Rows from block 10 of the encoder, named by matrix and row number. Rows with one number belong to one attention dimension. Each number is 500 + 50 x the weight over its row's rms, rounded and kept within 0 to 999. All counts start at 0. Numbers have three digits each. After the name is the row's rms in percent of the matrix's.
# q: attention query, key and value (stacked) (encoder.blocks.10.attn.qkv.weight, 384x160, the q third), inputs 0-53
# k: attention query, key and value (stacked) (encoder.blocks.10.attn.qkv.weight, 384x160, the k third), inputs 0-53
q.53 122:608514483539526492413567522418502562501487523565503513432569501460525673480496488555552428469469473468544489473503600443505428505460482475474465566473523512525516
q.54 111:498416494513478517445479459591481504420399475502513507447504512464578548436482523432553432548490476469496514502496637528499501481532542496484486511514594405435514
q.55 117:373510509571481498562465543446480520511480378443423430557506507492459418369497532470476492443503532514475480486451448589482497312546534528570397541492514430490471
q.56 122:577650491494523473518489553490503440513552470494471486554466487501466447521563477540442586472547556501504465466538483487465559493561473509526561429423460627522504
q.57 083:528423509422481515501591521447500478436584578510495480452423531556487511511489569490475508525447491576526511487530490350568495585518498492448551509475525498549543
q.58 121:563561453478479533538506482532579461594449518537562551504588531511573559586454386534448520477549385431489554474624584455440533565458402461472517553435485614491500
q.59 122:367456524548509517529477506485513521592436473481535543616552474477525503538504490458482514575471491502479516488471475474472483481456499534491424551619540444503384
q.60 130:516629468531482555502529433462500453525391426492488498507505591472518524503510462507515506497522409406566484435471549549434545452500475556566501537407480524446485
q.61 112:501521477477461504567481515405465490600580523511556544587523545482491497556480449476465506424493443553496542420558506440393538569459463529397519483546496548518437
q.62 116:568479518415546461502520598582517485497565589489512528480507518530471511582489456548450566492531589526433505538490479410554545629507496475449584524534535528543562
q.63 119:491469494574519528527506461517501544479433378546491472450494446454518511425461542472562443494521455467500558510467480591498383299497518437588467473534519456551451
q.64 078:499582533617463441502478522485586486416378454485445437442492462553534456503540556472526545458455512424502477518469505590510469399588527491532467454474467535450514
q.65 078:607573453456591497561417434511522437463496561473496497493513532521541491587537477511457556474500462476535544494488438582516525524511472503498541365539547530529525
q.66 081:443526424468439469639439574471462587581519525487550486490461586531531532523480455572472449444515521530474503485604452523534512493474496494487540470457502550524489
q.67 089:503454573570444498431548528540453558508471521470523529524449449496470489471473515516550501548452531544515452548533541434485449526530559490459426639421437524472521
q.68 082:491446573522578553531495556439542551373510387557531500511552429455491606434469543457553508467486473451509585533487612540471466401484489537501465527505438481500554
q.69 081:589544447451581574529576514475476541428485529540518522468368438499467655581515470508497539534427563512527531434546426449494501561520437496536495476557583571564558
q.70 080:487398528471441474541515483500458494490504462518547512483436498505393506502455449491512455556441562537511512544517541503511485528514512569492549575467587523474414
q.71 083:503455662532430401451455539601511462492534471440483476592532500455442440442517462449480527518520506535509415539489615469449487500586558561441511486442460479464451
q.72 088:536482586562544519331530509547439479520546425469485518576519474396471516437507472528520529566551484536475503507439617445457467473482550466465461547510488414506574
q.73 082:437369503486387499470475476552472515503493531463546518510531458476521434449475478517543454501484510486532431580538510452506469526560563519497472604408413492481486
q.74 086:512432515536474505355610518519464500533528506511494538525467483479524475480508532564490506552479529482526403551456524373488456527463550511506453598449496443523510
q.75 092:484526564587562451445511416510359468501508501410488491570506467461498431478491484524501509554530485497494503435493498499494478504580455430461478534534513511590549
q.76 084:489456567557512526427385534542465447521577435453531512591621506429556480436479529569529507509546468494467511554477629564462485444440518441474403535463421425477507
q.77 068:432517449529530595547469443488520569470430580490507481474533508547565416563532579544492591492518466439560488569459336586538486489532563527593509468438503526494544
q.78 079:593431521467562524423469444557489379465550552453530567536511484457602484505531503473518528545515503504551500586506511455456493555549470500431506493492501461546558
q.79 087:492576387535472525471573474499491617556402554554470513455440460543605537505515523516537453476524505501487498418528350434552486485484515467497475497518452479527573
q.80 095:452475436442466535674387516505476531510500502476589500510529531508508538523458450563505447449507482507465567526551460621508479493464496509547511490486494555496446
q.81 074:502420526462553501517548457495551347475536534494520547547465501510572497526492519426495470538492459515562510540538474410426517580519434451390598517513492455549475
q.82 082:559624534518483461532454452515471609540482480513467464394474518522391515494508446470482486461484573536424526393556559529581543492574500509477490416519519625479500
q.83 081:468522465440442448597520541436523514528485560484520519476407476564491561519448470437507415529437517552520506457615443448487507566560423500433565550495456542532458
q.84 057:482520426501571567472524519435452543502527439534538526524520460474422537515432489528503435561554537525545672383516447540498543505467426430495495526578503476523447
q.85 086:410504523529476492509456423483509547438501527399494449586582530490379341482485443583445621483549453491596461498506455593543525535602592513555522553475541556455477
q.86 073:570539475465516534585346454552529566463456554543523494435496455526523551541514474471525539474478538489481565502523409617511516503568510551535506398512508557496520
q.87 071:470448523504539553528382487566386492516531494522574506609509511417452489513498426575517552541524530519487539569493505596470495485469524506539472503515552503515474
q.88 082:507586445542496474550492505463585505460396512526463447410480483577570504550549551486539514455462497396505472513455441551504475431482487490549497446471489527475539
q.89 070:516619458551463486606368524497501545449407505484488439431494473559534506559526491520535524441452537435455512484485428653529477432561518461577466429502489593481516
q.90 089:537567517608537458338581518480541515489486490507399454527514450490473431477552516537494581519519520484564450466427503463514481455559521481523452497520520443505524
q.91 088:598555504528582452369583486482510518522529545510439510505435497493531509498538483488478560521506510524546495465463476373509500512541503501428545476521529447556569
q.92 078:444573419603527492548539484396498530495416464489471451473499488520538513515486535561564474493504423411502536483479436534490429407448486413518517534505464496532541
q.93 094:539564551538589482458451539510390538532522502466495516582437406433518578473477452512535521582511507558465543440512472471464475480540464488422524493577490455588569
q.94 088:488393504525495518404555469549408468521505508448540558547475451454589469465505551533540468560513477475518454584484458395501444519484510462482455618432458430550579
q.95 077:520560529563502469376602561497484572531494552430450510561435469504503471511506518568447574551503545542528410417526429421511505548549505470484462564504521506514529
q.96 084:504516508428524518582366504518393523549560531513554522539528499464482562500465418498506481505535530592443553461566495570493530538521455520473523455558502518543480
q.97 081:377493465544474534552544485487557516510397480527486470513458499528551459538488545500502524487529453420484492532440330544468492488462564504589576554514481468445433
q.98 082:511465547486452595391581485519517489398437476503486511456518464516459451498503552500487544503464561508490508498456480552515513529541526530603384543555540503411473
q.99 083:593605497513560496437420541485463528530610468460470492570587489417451568469497440573490519526533516572455533452491623563493488446488489468485460445547518470508547
q.100 077:505555477495567430592434509458597485472507540491478484464494581554538497527517538466465564440493476508558520546548470487537527477530487546445595392445511514529521
q.101 072:506549476500448504618308460550506529461432519488524464464524503550505481551513476514512521445485512468453542507503411677510502473561530499587492435512524585457449
q.102 086:487519424429418507677426489510547527518457516511542497434497535549522556544458461461510417434478488500475550474593473593516517507496483501518532450494441584464416
q.103 073:565449455354542520533500518444446483527620512521558569463500529493484576507429478482486410498496499572467595453528565452523535572433403521445509488544496465554492
q.104 084:538452373469542525532602457443475465488458569548507537425419482555568531572513550532533471524446485445571517526452352434515428544445462485519535538536588482578546
q.105 090:478494470444397439532586544430528456474483525507467465392468600584460473526535520486456462428436537503466438459513571450535536533495467496554485482505589566452495
q.106 074:462601393532493540603378525456522611516442533540482438493533446516538527541498457533546520455517493436503531482464394640511477436471520476588510443520479511498513
k.53 117:558547471612589474449506458552448571499461502432500518513471440437444466539481495515486517531558472480520526523499573523524473508381514475470497501411556563480490
k.54 106:445460494515578480417466517514388488467485466446537515512553474494529404481444582396541478458531403416569535492482580612528584507496430502503404570521531465505525
k.55 113:430482532546484489570432484531548460518518381487435397543527490437470469402560510473500519440493514454522499486415468610509545382506557482567493461548518456449511
k.56 123:505618506437466556470583490490588454456422544618455466485499463515434516532516445501533516576454602537508462488512487519486475491498484568529556437510408555460402
k.57 085:517494494492432492508592527455509500542553481493516532484395545498535570530500482596476471546478462561491505469488564304479374511509509542444539524513413511547469
k.58 116:516524496496478553486559385533545501545496645469536560527520485548477435588446457484503460558514519486514451512532442493451515664495513524468555551422501530484425
k.59 134:536437525539537476528434457536539553549611542496454466466506630497588460438529521483442497462536439449487453428472516464535553553550578482483503514478558483444678
k.60 136:438553497607501550488519472537579450536411454494493482478540439496429431514485520443514448480517504398505511514479512630448487443515518441502473522412410521527488
k.61 108:538457498481466560505565466480501579607559606501505531490467436490470550538483426592529443558500506544460433468550401454509449594546473527464500522489484536471470
k.62 111:531491526410435437564500495508514507483492575547519539506481524561573520568527486511470537565425543600458490517546558309498460584485536593457580438489451547518492
k.63 117:479494482567561571542451478511470492511489365420528487525518496405492438494520528511477498540569489436525563535409471622479540411532516496563539496523611423476505
k.64 081:502553488529559446433564507473539537472482479514436459455517499508532444475570515465501541496497530459594477534468487521542536470451495536550459452490492488493529
k.65 081:575638518542557522519387516599476401465494504488511496557632507445502495526541460537528513521580494445453494539439496590524424480546454409548544474412478550516553
k.66 084:390556535450407513640407474507493526548462481468528493480498487535463498513460454439496463450474472482493558451540452619456527507467491553519557482605580526482424
k.67 094:476426515534484454434581426467523583525509514512503512506492557498561528474478512426506477396517511550542517480506548423463513525428539553452421543492627424500452
k.68 083:482441521472525496508468504420511467408483478450474462464418492502526576447530498436505447522440436527583456508515475479513505478581526493519460471560461459433500
k.69 077:576538479528523516473553494521387404408532549457459490471495513528368551474471472468480475525552511534459450526520492521481447526509460472486497578439523507460558
k.70 080:428443510428361487567478545522602473522480467468527488502519532530422516508478476398468537434449478562567493536567537526364521511508542544475470505543592518496412
k.71 083:506410448455493448474487528511610529521472491589506516513507553511584507480474524455494537418468526590553543506497566434451499504431546553475413493582561425524532
k.72 091:565406476517540468410528495443473586513536500510524540557486487436547546491488512457533493492510482573516532460414547371518500520489530563446488517559548360511496
k.73 081:413356458431416534557478481494543580559533502555528500497469531522544536482494566522483501416537500549454559529535457440436484513450582538476446577511522499503469
k.74 088:500394490550446543417628492425465546512572513491508539538422504472470545496458535526519511502520545534468525519433438334449500529494551544446506604503549402522493
k.75 097:529494451595542489432530479530512541537529479449495523592577533421570424501518534447514446455592447483584568449423621497526504507462480500487450511485574443495489
k.76 087:523462553504526469450424484419492523525536467470545533573510487419608527496507478479535497440492497559487569438440483475476511492480588559468508461614553396531423
k.77 063:483553535591557494520488517507479494530469500573448474483451442471550454473513455600553475494550506342489459576437384563604450437524419377598503485378470537513566
k.78 080:583446509511549559475454464538473466498561522510530529621572530439568553497476556543516451479611456551410517526427511449506438522525515440445475544476493453514508
k.79 084:476557491559578503470591470450403641540504520540485524440452428528469505520517554509524469571550460444478508491477468451611539511455409517509517519397400513479555
k.80 099:408521516432422494686326511514486472527480463485521471474528491505468514489499412454494480424488467504467542509559437626445497478511526500535545471536554569478451
k.81 075:547459515492492612480515482584537383479515496449535517540538565504565503519477599483457426513585383519479509495563582506470446522515472390462450514460450524521484
k.82 082:506614465501524362527476494515507573501426545534472485505599525539455446507497462473504546488474597472539458432528595561560594529494425563507505466532556529488494
k.83 083:447518532451450544547498441600481476502496497490514492446528527573502467509467543448461434438522498523500493474613564544460526521449472485486449508466519604466486
k.84 058:499510557491490499527397481485425486503484490400548530530503418466434501513465496456502448532457443514502506408579579549496508519576484459503487482503478527464452
k.85 085:529444428513463505531400527549569545575464487568515480486490573488508430482512449524506481483453523456536508529496542537512419481448530405534447512433543525513564
k.86 076:509626499471573456598367517570487486511457536566469472517623466521487519481511453539514528465580519480432480549501455615549456470546437463554470437451457551467521
k.87 074:491486499472477471548381520478509506559499476427521510571568489435508484467457431444504537410553447533477553484457517581468445477511504503497508500559600438506434
k.88 082:503593497553558481453583505480519491451477491496435454430494491531502465499569496503494525497501521409566467538442461532557531470483491523563514459465441533499498
k.89 078:482610468514553427506492499495497526490465476504426433436567484516500451471580463453500540455527528446571496530448468595548524449466492558576489440487525535483489
k.90 092:591521476592581485331582510471483534500515506513481523514467479443510481490525539515549548554497552477558493505409507423540501490465516534500489513417483422517582
k.91 092:615537482587575544392551490526458496498495526500527565558522472449496498524469518524537475556549539477497483484413524428514474530493471504465510514439481453507551
k.92 080:469563472577513523460579475463495552481499450436459485419482473493553454508567496425513461486511424385623501453477547549575544461460493531547521466486503520500467
k.93 095:570510476534598501438472472543429534517514505472513536527579454459546513497463485428513408456587455525529556445451573501539474517479440529479437488515547452465511
k.94 090:455365481537479573443598456451481578524581502492506520557474492459579543486478571521500416445572428507488544489435484386493478516496542509452465583506512424502461
k.95 082:589521509616573503354621448493427543518528524504490536533460532460485473482455519490520464503516566517516537474464519421513485524410504513459452552448572429507562
k.96 083:499526520443498487624310500580460478550484499488546512556577472486492487505450444491510473442550510541424558463529516580481489515529475499493500457536535528474470
k.97 079:436520445510517570510600542479553551526492454483466483408434457549509457502505489520455510555487453424536482546544482563572478454507441437552480457478412556518528
k.98 082:529409518502531405441567521472485500499547529579461473508436529488409506479536533568487591584460571573473452592507438365531525505537536421500445529410482498491582
k.99 085:592532528505554434507385524494405501500515506506533526541526487426489537504504439454550523478462542561487528451435514490494518505499539578482549462538589457489512
k.100 078:526641597519523554496426519580538401489413495462503499494524467509552433522489482527508441518500493372516448494499454633491479477502429488560519435512478535503483
k.101 077:473607469471532433577401539528546494531451478535455439473620488524502469486543413468472560442538514458509518553512479646514495452487492506583498416464498576483482
k.102 091:408571490424455477663420498530513494495465489521496452435550514570490500501521467462456505459494472498474506494609490628484523495496478501530530458501494603500483
k.103 075:505463540440438532578397476557451402488500529463567526537530496486455570529466483522513455518485499563405510456575493496434503547565518447462529501520510557461470
k.104 083:515545531564475583471588474532456419483524495427502507510528487482454507533517522498512466532549432433493466577479475495473454494534486459495541553357462542495455
k.105 089:464502509460413481492578504507542433489501519544460457453445572562406443517554523565470580566437616505502467536501435473454562517453547528504565508498515546492485
k.106 078:514647489518569457539443525507452538511444460494470467396524443500498482496567419469508517460522488387545503510448457597571491433469456543592525402468443552496508