Rows from block 9 of the encoder of a small masked image model, named by matrix and row number. Rows with one number belong to one neuron. Each number is 128 + 24 x the weight over its row's rms, rounded and kept within 0 to 255. All counts start at 0. Numbers have three digits each.
After each neuron's rows are labels from the 100 images, of 14976, where the neuron reaches its highest value: "strongest on" is what is common among them. Only what is clearly more common there than usual is listed. The data: microscope photos of single blood and bone marrow cells.
# fc1: MLP up (encoder.blocks.9.mlp.fc1.weight, 480x160), inputs 80-159
# fc2: MLP down (encoder.blocks.9.mlp.fc2.weight, 160x480, transposed), outputs 80-159

fc1.202:137135091057106134165125149082144108142129118100118163145123169144155142093121115163134118144147092099081125103137122152095135109118158134110116081154130085140154114141114108143206124110090147101106143158145147137134188120116108127113122111
fc2.202:116089115159110119143081118111148134105135099155105131133097100124137075117137153086151108099141130127182124112127135099139139143148075119138149154113148151152131133083164121128074111132172154147181098121123104097146137134150157140114133074
strongest on: cell type: segmented neutrophil; smear: peripheral blood

fc1.25:121106143147136147147142089131117136144130150115102088093110144101113122115144179099111182149124099118096101150130126113099146122154144187118120116121081126133149113090130143099107089114113128112108142156155190070127145120174126142104099151
fc2.25:166145121118139132105143112144090112153134167110101103124133128093090133108163129134132143114124132166089171123139068135141164134116138123133120140112144159145138140144143133119142070106117139132104140134070152108145138151157189137124128146
strongest on: cell type: erythroblast

fc1.324:097136132146152152112140104076168102149126150095105123112119145114190141125186141109107131170145102126097108148162123156121100134120157124106123089116120127110119108154121138139158131104102130078104201171145119107138126135111065111105121096
fc2.324:147159137199123117134174122151147105094101175082154113095123133119140148140189140116096146164082117110154152124142106096108128127132128129181142128120135171110126120143099121115139155123144087114108111148165113089096121115133092115099106090
strongest on: cell type: erythroblast

fc1.478:108138102123112089145149125075180109128126122110152137132113136121078137163130125102057130117103120125125131122115143131140132107138136122115158106117078076136085145123131132143134132068120171140121149152149161162144167139182120153151126121
fc2.478:113113124123123118110145129151098099105119162122130109138139113117132098094136148140176166141150146179119158139121106167097129129091118118124128169120113127125178127159164138075133145148159164130115081086179135142152080109095084126141118159
strongest on: cell type: segmented neutrophil

fc1.438:143139107091138131099098130086109133119129125161157065156105119099085095168070125094088154108116088127134128100123153148126112142101135144104146113127101125141109116106155138115095146146112108142097156114152121144133129157165129182119138140
fc2.438:126169159123115139112153126131180133131144119159126151121098135124094146094198151115116095145083112153168143146175102118136100132138094136149135141121140146132102129183136143171158150099124130084115118118161094115125088113129082146121144189
strongest on: cell type: artefact

fc1.191:109091120089132133148121095109114132124119068106156123170155127155164133182117124119103137153111081086096142142157134165169091126108141122130103112127080133115137141164128137156164135107098119102101149140155115113150103151083124109100147115
fc2.191:130113139135162137131092112089113119133120170161113147073114080118177190113085093121128144131137191143162106109143101115136088131131104136126113115131132153117111121120151140107072066131135132103167119148109106150131135129130169123132143154
strongest on: cell type: lymphocyte

fc1.454:101107145100136111166118125035129120163142117130137171130138129126102073110098110098115131166139121121138122137148157211135134138115133115111111097120132111142122104120083123132171068088119147084089122137138121122153116167147127100138130121
fc2.454:165149159137129112141092123139145133148126120127169138109169143125109148115148190100157093153114097145141158102099130105150142116136087129145111131114108103132142135119134132143160092186124131137132139130209110088099072121138124137140123113
strongest on: cell type: lymphocyte

fc1.475:085122145111093124117120166123143125175127126129129139128110151123144060150143166108127148169103134137132135104157148138099109110140175172122092134176080118138117114138072116107109075121132130092099136137141126110119126114150090147138108139
fc2.475:120125124146076136147120115160123161113156099145166109128118140165112119125123108145137136070125137115126142100127134143126123105145100130156118121136130154163195116102113132155114106136142110161146116093091147157164137106142160198128092110
strongest on: cell type: eosinophil

fc1.286:135110148155134128110196093129173138115100124133129116139087136093113089137132146085132140103196145102116147158129144124123141084126137120083123100109148102102121103112109138118122106115104159123141170105153084136126175135154130130120127164
fc2.286:115088132126165106126125131111168123156153164104101101139074127116127122113111091127138137121140118128155134139136164125094065142152119137107106149127164145124114139089112147195178133115147169172130142123108100134182117164055113137150151126
strongest on: cell type: promyelocyte

fc1.22:115140099119131119147132123094074122125142135118146126115108150093124111143128155061095115166121107128079125196136120163148118108120164115126129134134095104142132123097107142134100124087108180119138147142146087112145170151157112131102142111
fc2.22:150116111145097142121139142132106122098114162100168086102111160126109138106161115135116123131121071155143138180101117146119111100142187129136121125147072205123130127119134127123106155128095118078127136114147104122085117106116129124132114131
strongest on: cell type: segmented neutrophil

fc1.317:136125096118142153125104101096095124144123114144143154132123154130129127165134136081121147140134099123093125144161126119121113138113147139099120109117113105104132096135135114144087104106102123128139158138155148182130135116155091181108106126
fc2.317:063088099142140156131089124134143117138120101123131158120084113134088160099160133121109124099170096145131145104127141125106174135129141120118130104110110133152139116129143105149118145077113128123131196126139148149103132127137103194149138079
strongest on: cell type: segmented neutrophil

fc1.199:150100064154132133138123126155129092158116090117064148130103134152134164135141145105089159103152125147139124101109135158105132112134094119110120078106144135105132129098142125098089130074112142104118193142144145124155169162147163141109147167
fc2.199:111131103163136129146105130130147122163100103144157123165122147168097108126121117146094122113157137081099108089188152118122107133118133139094126152121165110102138146121125124099115121100146170152143123090122159140155153105113147098110173155
strongest on: cell type: blast

fc1.412:133112134152135123156144115147076130112126115123128147097106148079113101156157156102119113133120099124082142146153141144151158131137138134123128138117105148162128139096136133093072108100126128142088176110139103120135112123114127147137131115
fc2.412:159161140095097094129111121134103114124112104123166100095156148127136167147147143109100104120094086160153157157095148139129164141137151130118151178128122133111145137119111138111088120142173199112153123074106092104137119148098112126116136064
strongest on: cell type: promyelocyte

fc1.54:121096137108107137132128180135081090157116101146137132111116136137152101175130131093091156119165113121136134149125136109112169119092133133154108092186142126123112117085114096092112098101121126111146099160147164136155109157144098180118095138
fc2.54:126117143110150131137124085119086122113122144124129125146152116114090123138129083104063152100151134143091099140119147125114148165110175119156120090081116133111086130098168129128169108181126096109110154127135134172119126082160107152145133151
strongest on: cell type: eosinophil

fc1.65:147125117102118151132127149168154146121132105131131169147138166154091138137108100109135121144110119077104127155121150140120135108165136132123141107166085125148138116073157117119112090100097090088124149157153155132152141166144147125124103149
fc2.65:153133153184144152123120129143146174137139130143121178072115109111148117100062152158131123073141154104157106133181120137119140140111104136138139146130093140130111135187150136128077139104134175131146122077104106137144110105138093125139137113
strongest on: cell type: segmented neutrophil

fc1.167:166149103098120176128115086156126117179126092152135192118124142144148101138130111068126160111137124113123108207119110120128098151187141120102127115073124112117147100129162147122112156082110119128157175147147113142162149117175113137101147117
fc2.167:143153144166110108159133142112124135175140106159151101106151148159133163136123123186115149097168133143146121173096122147099093097139124105156116141135132129140159091150111108094159114126150126161091107145113144086132089161124101130140118166
strongest on: cell type: blast

fc1.378:122096144101123146123152138149154161169115135123056128133099121132171124123164125115133128113141120111095130112101142146102116119154126120162106117139149102108105127090104139098085061120115150086138145196148098061112181155135108152102139131
fc2.378:122119105094131150090115117141104154138151115117102116142119147179131123122144126166133121099111116124107138113114145167103147128129105128123129162131171113142099124056127129117081069141145160095144122117133102092123135168112163103115131123
strongest on: cell type: blast; cell type: artefact

fc1.276:103106072128131123132121128150157153104139129122125189128099156136122112124106143122156135126179117117146124180124125100163098127120131112158151129137154125139162143093108130116173079139105092096119159154137107096149130117126151125112131124
fc2.276:064111128152099131150125142133114138103107124126136118123133186096161087173173142131092112121105125137127131074146128125105147128123157125138168062127104195149119131131115120098148135141144185183116130093092101165108119105130157088120116137
strongest on: cell type: promyelocyte

fc1.27:112108120135103129086125141087138109143127154104165140149138158174105132116116129122108151127158119135086164137162112147152119125157156138098149095122111100165130180139134097151133120106111119116134126180136128183117100112141112135075133143
fc2.27:121121179102094119137114132158116125130090134094147131112111103085135090163125155111121135120100171122133112112138105146185136130157155127141146177122167162148141140090151116141129119122158149134121151104163103060121136154127175151140104101
strongest on: cell type: segmented neutrophil

fc1.192:091132151153137102120140146093171084137106134103095119127088136131121130120110106124109140130136127131130114135119099136134138166110107153159107130157092116139126155119102125147107104117118155089120159163151133111118140114184095145089120115
fc2.192:117100091135120092143154153108141152115112146091110128113137110093133130137167080119060137139131128134136138133129138102130099152110151120178120159157125127099094151170115133128096136148129165136116136109156128078101149085144132112112103147
strongest on: cell type: artefact

fc1.234:131170162086125151168119134164136133173134128136140162138155135134099129120159104123132128114143122114098126133123156114130109130170158125080112132124178121156107135104112140111133117109118128129053137124139142118103126168162105123117145135
fc2.234:157115109177128124127131134095132085113159179187154119102132149139150122139147142143143104164114177149083125117164094143126133145118100127108110157133086134092116144151147131118067103142121138136113155107138107114124099138171141139125146143
strongest on: smear: peripheral blood; cell type: segmented neutrophil

fc1.127:080104108109163120117126103145161150097122117122122118138086141135076100151092135138074121160135127112102150090144184163129137113137171110156130082119144112105129138089104159127094137110116118115117142173148149091157147119115074155105150117
fc2.127:111106104166089119120129119124140164149113134124121122137153122131156187101131115177152120073158130142155113130166132145107058124139139120159148132113112114124120122145128113114169122134130133129136131092148081175132133169109132097172103122
strongest on: cell type: artefact

fc1.479:089149127138099149129136155091124124180116110157147139110080151163123092141128123056110139150154119122122137176138155112126102131133179162123131129168107113145149119130124119153099133115116146091151125171144153151147126116173104135112083140
fc2.479:086111158100154141146111154167125151098167119099111111123159128101110119112071164186156139126131131133139146107110138113131207121133099140110121095157128148135158127083106122059108074158172131178127115093095134123073090113123162136139125128
strongest on: cell type: eosinophil

fc1.267:156117073113149123109129153124128120176100153191131089088142159146134146144140142096138189143100099105080142111148119134116112160105097140122135075146163101070061117123140105098138119114121157089104114115146126102119165129116122161139114133
fc2.267:120127168152128129136127145153103154110106100117120134133098130117121149107101097187085134140159130128141124134134159093117161137147147130142103132126107140151110129161115122145163167106166141136121146102132116150153073105115074109178135120
strongest on: smear: peripheral blood

fc1.322:150165107113145115118137122107116157146124141104110113100136115158130102134116127099127138130182081111102154122126151127186128102117126140119130146122098125178096130107114119122160123108092132105107135142160146130113175161132112108134114135
fc2.322:163073127112124131107132132123123121143080127120129143152125111144165098173134125084137113132104162109102125103113083093118127132148142113111139110119147117127118122135179112107151081119100102146128140150135088130140119170168127175141138168
strongest on: cell type: lymphocyte

fc1.386:140105136133125165130130138162176150151118112101152099166147149099154096131074128109125135125174125092090146104137098091189100123122108138133114120114120098164122144169102099129154151111131152111166113139147097055138131127106135120129120121
fc2.386:105094139170101156104152133122138137109109125125152148107099141146112076134139091129135110128177114129139139084158135160135065130109131140120154109135111122150136147162173126121094166098111139093114114120134143203171175109106070122123120119
strongest on: cell type: promyelocyte

fc1.359:153142116138168122085138098073151090152120145105130064113093175150094141140123137136132153143117098116126109149172117139115109183128144149125128094105103106114111114113142140125179100122099179077128143118160148130168134114176131124103130142
fc2.359:121128122160142118094213149130151096137084149094132101107132141090109159158156123128071126120106107115154135127132108122135137162100105108184088129131115145124102122126080107134161144162149142131106138146129094129124116109167105140115141157
strongest on: cell type: artefact

fc1.126:170148090125101180123155146143109132158119135107116121123155057134117093090141171131123146129085108115122122137126073141135155156175140127093151125122098101113108104143101103127145119121128112072129141156152130118141139078120120115072113156
fc2.126:121129133156141143126125154185116143144091146114113110088061124155087141163107105162117149112151133129146147146098166136107144156148163128109134131138084113150096152141125135161142185075166127109140115119092121110104094120137117145111128108
strongest on: cell type: segmented neutrophil

fc1.259:128141098141106128131160146145174142143114122135126133130141161136146100102161142117092132112114114121108129168149113081115150136130100114146112090156125137093149136106087134084096071090122081129134113130149155118156125120158121189139104174
fc2.259:126105098114120120107151144153098160100138122128098100138136136164167121091079085128134097113092086135090119111141117118114189088138136128091104074152093123106140117135109117108095135128112110139157124111165126130171139121159122129163144129
strongest on: cell type: segmented neutrophil; smear: peripheral blood

fc1.471:073150145167140145086116104145160127162128154108140139104118160110120109134164146099121097113108107141126139105132094099159105126117103138112128142096155135133128162140097125145114121113120136097097158176148127111131150137089096133085121137
fc2.471:129127128120152129135115098088118096120133158094131173055129095121121130139107094142174111098117128135176128108162121097125164144106150128141100157114092145154132123157137142151140097139114108106152152100143117156085068158145117131158126127
strongest on: cell type: artefact

fc1.85:143102093111133126129114172147170090127115124138147103109108156168119149148098146095143128106121117128151128108160162135109128119118129128130121156165098089129132114133109117127128129104126137105096124165140154146110171247127100155137102133
fc2.85:094115142140154110148123151122123137158143148149130179135139101089094080072138144114091132095139151154145130156088149090153141104132157123145084103148171140116135098090112123124131094158154104147115131125071098112132089071109146141144149134
strongest on: cell type: artefact

fc1.237:107142146121134162148120154182123180152120099106121154136113119148146149117153150116136155173130110085080126174128149113155083122181125126153127123131153114142087127077096120122125098124118131087116171153142106060136167134127116158101144123
fc2.237:139143081109127138129132129130155126129145107126101119140097072124174106106173165180131149140096134115130107141097130159135122137150149130131141096138145116129113114092108146089113120119082146127159113192126138113103135111144167145079142154
strongest on: cell type: blast

fc1.268:131098100089125141136128133108173124129117145097082189085090128162114146140116132125081161136119114116111129165130164100107144112120131113135102111121122153123112112122127118125144104104119066126129175180144147136161122104104091151142151160
fc2.268:152123121140126113112190124152116113103134123166154149116087117137061099079154152119068135147103093161100157177160140112124120139134147135169120090131124122130113123166117138140105119123098173116120121094161082141093095117166140115128150133
strongest on: cell type: promyelocyte

fc1.360:115079112117180100118158109124103172120126130119131104129125115147123116153110111125096118157180098097116081175115151098149149138135131103118107087157141135110160099118128166090140119097106132112143198140145105130123107116124125128131119157
fc2.360:144106099137186083107106118113177132111135142123115083162106166195117110175149150151180108135160140100132091169085126138122138132131197127094124081135085139111155133122128139118147108143088134106145115108116164125126123190154110097128134116
strongest on: cell type: segmented neutrophil; smear: peripheral blood

fc1.19:147163138135134126087113158112164108104139159143126142153120155145138133155099098106121115150124095110140092137094090117151148165129086135137138083156123115122080120102152103092161074126110097072152108167155148140167122102143147139111106099
fc2.19:128139152083134108122127143137163152187128121163133093142135154150135082127154125120109156111162107117137118135151156115172136149101139132132104112137116116147111117188088114117116113107148170109101090132136123180121110132193115139135108128
strongest on: smear: peripheral blood

fc1.129:149152110174156108149106107138099142187133090115164131080133157111133124132071177066118140102124123119162144153170152109184138119133095128165136139108105130129144123108091139128105119122124155117101130110138115082143084120123133143137108123
fc2.129:181164139125141144128109111133079134111128098127139104157121126148167145117095158128133097129102115113161132139152112132146137139109141125136093168124131126139137123084092139131099090132131105130128169061102108089125096121117145113137128106
strongest on: cell type: eosinophil

fc1.6:125129153140136135129142169117106153126127135139110111085096115135099122136114137059149147151146115120154125158127151102143113102138158151100109138165089105163127097107073110107057089103123180072142108155148131131100145127181140149123111146
fc2.6:095099125168137137155094133100093123103143130135090125131133152125160085093104132114104161111108119156123127117141128139130182151091135127096131135138129179124118128097143134059075106142138106151103112097115109075126124135117170114163115121
strongest on: cell type: eosinophil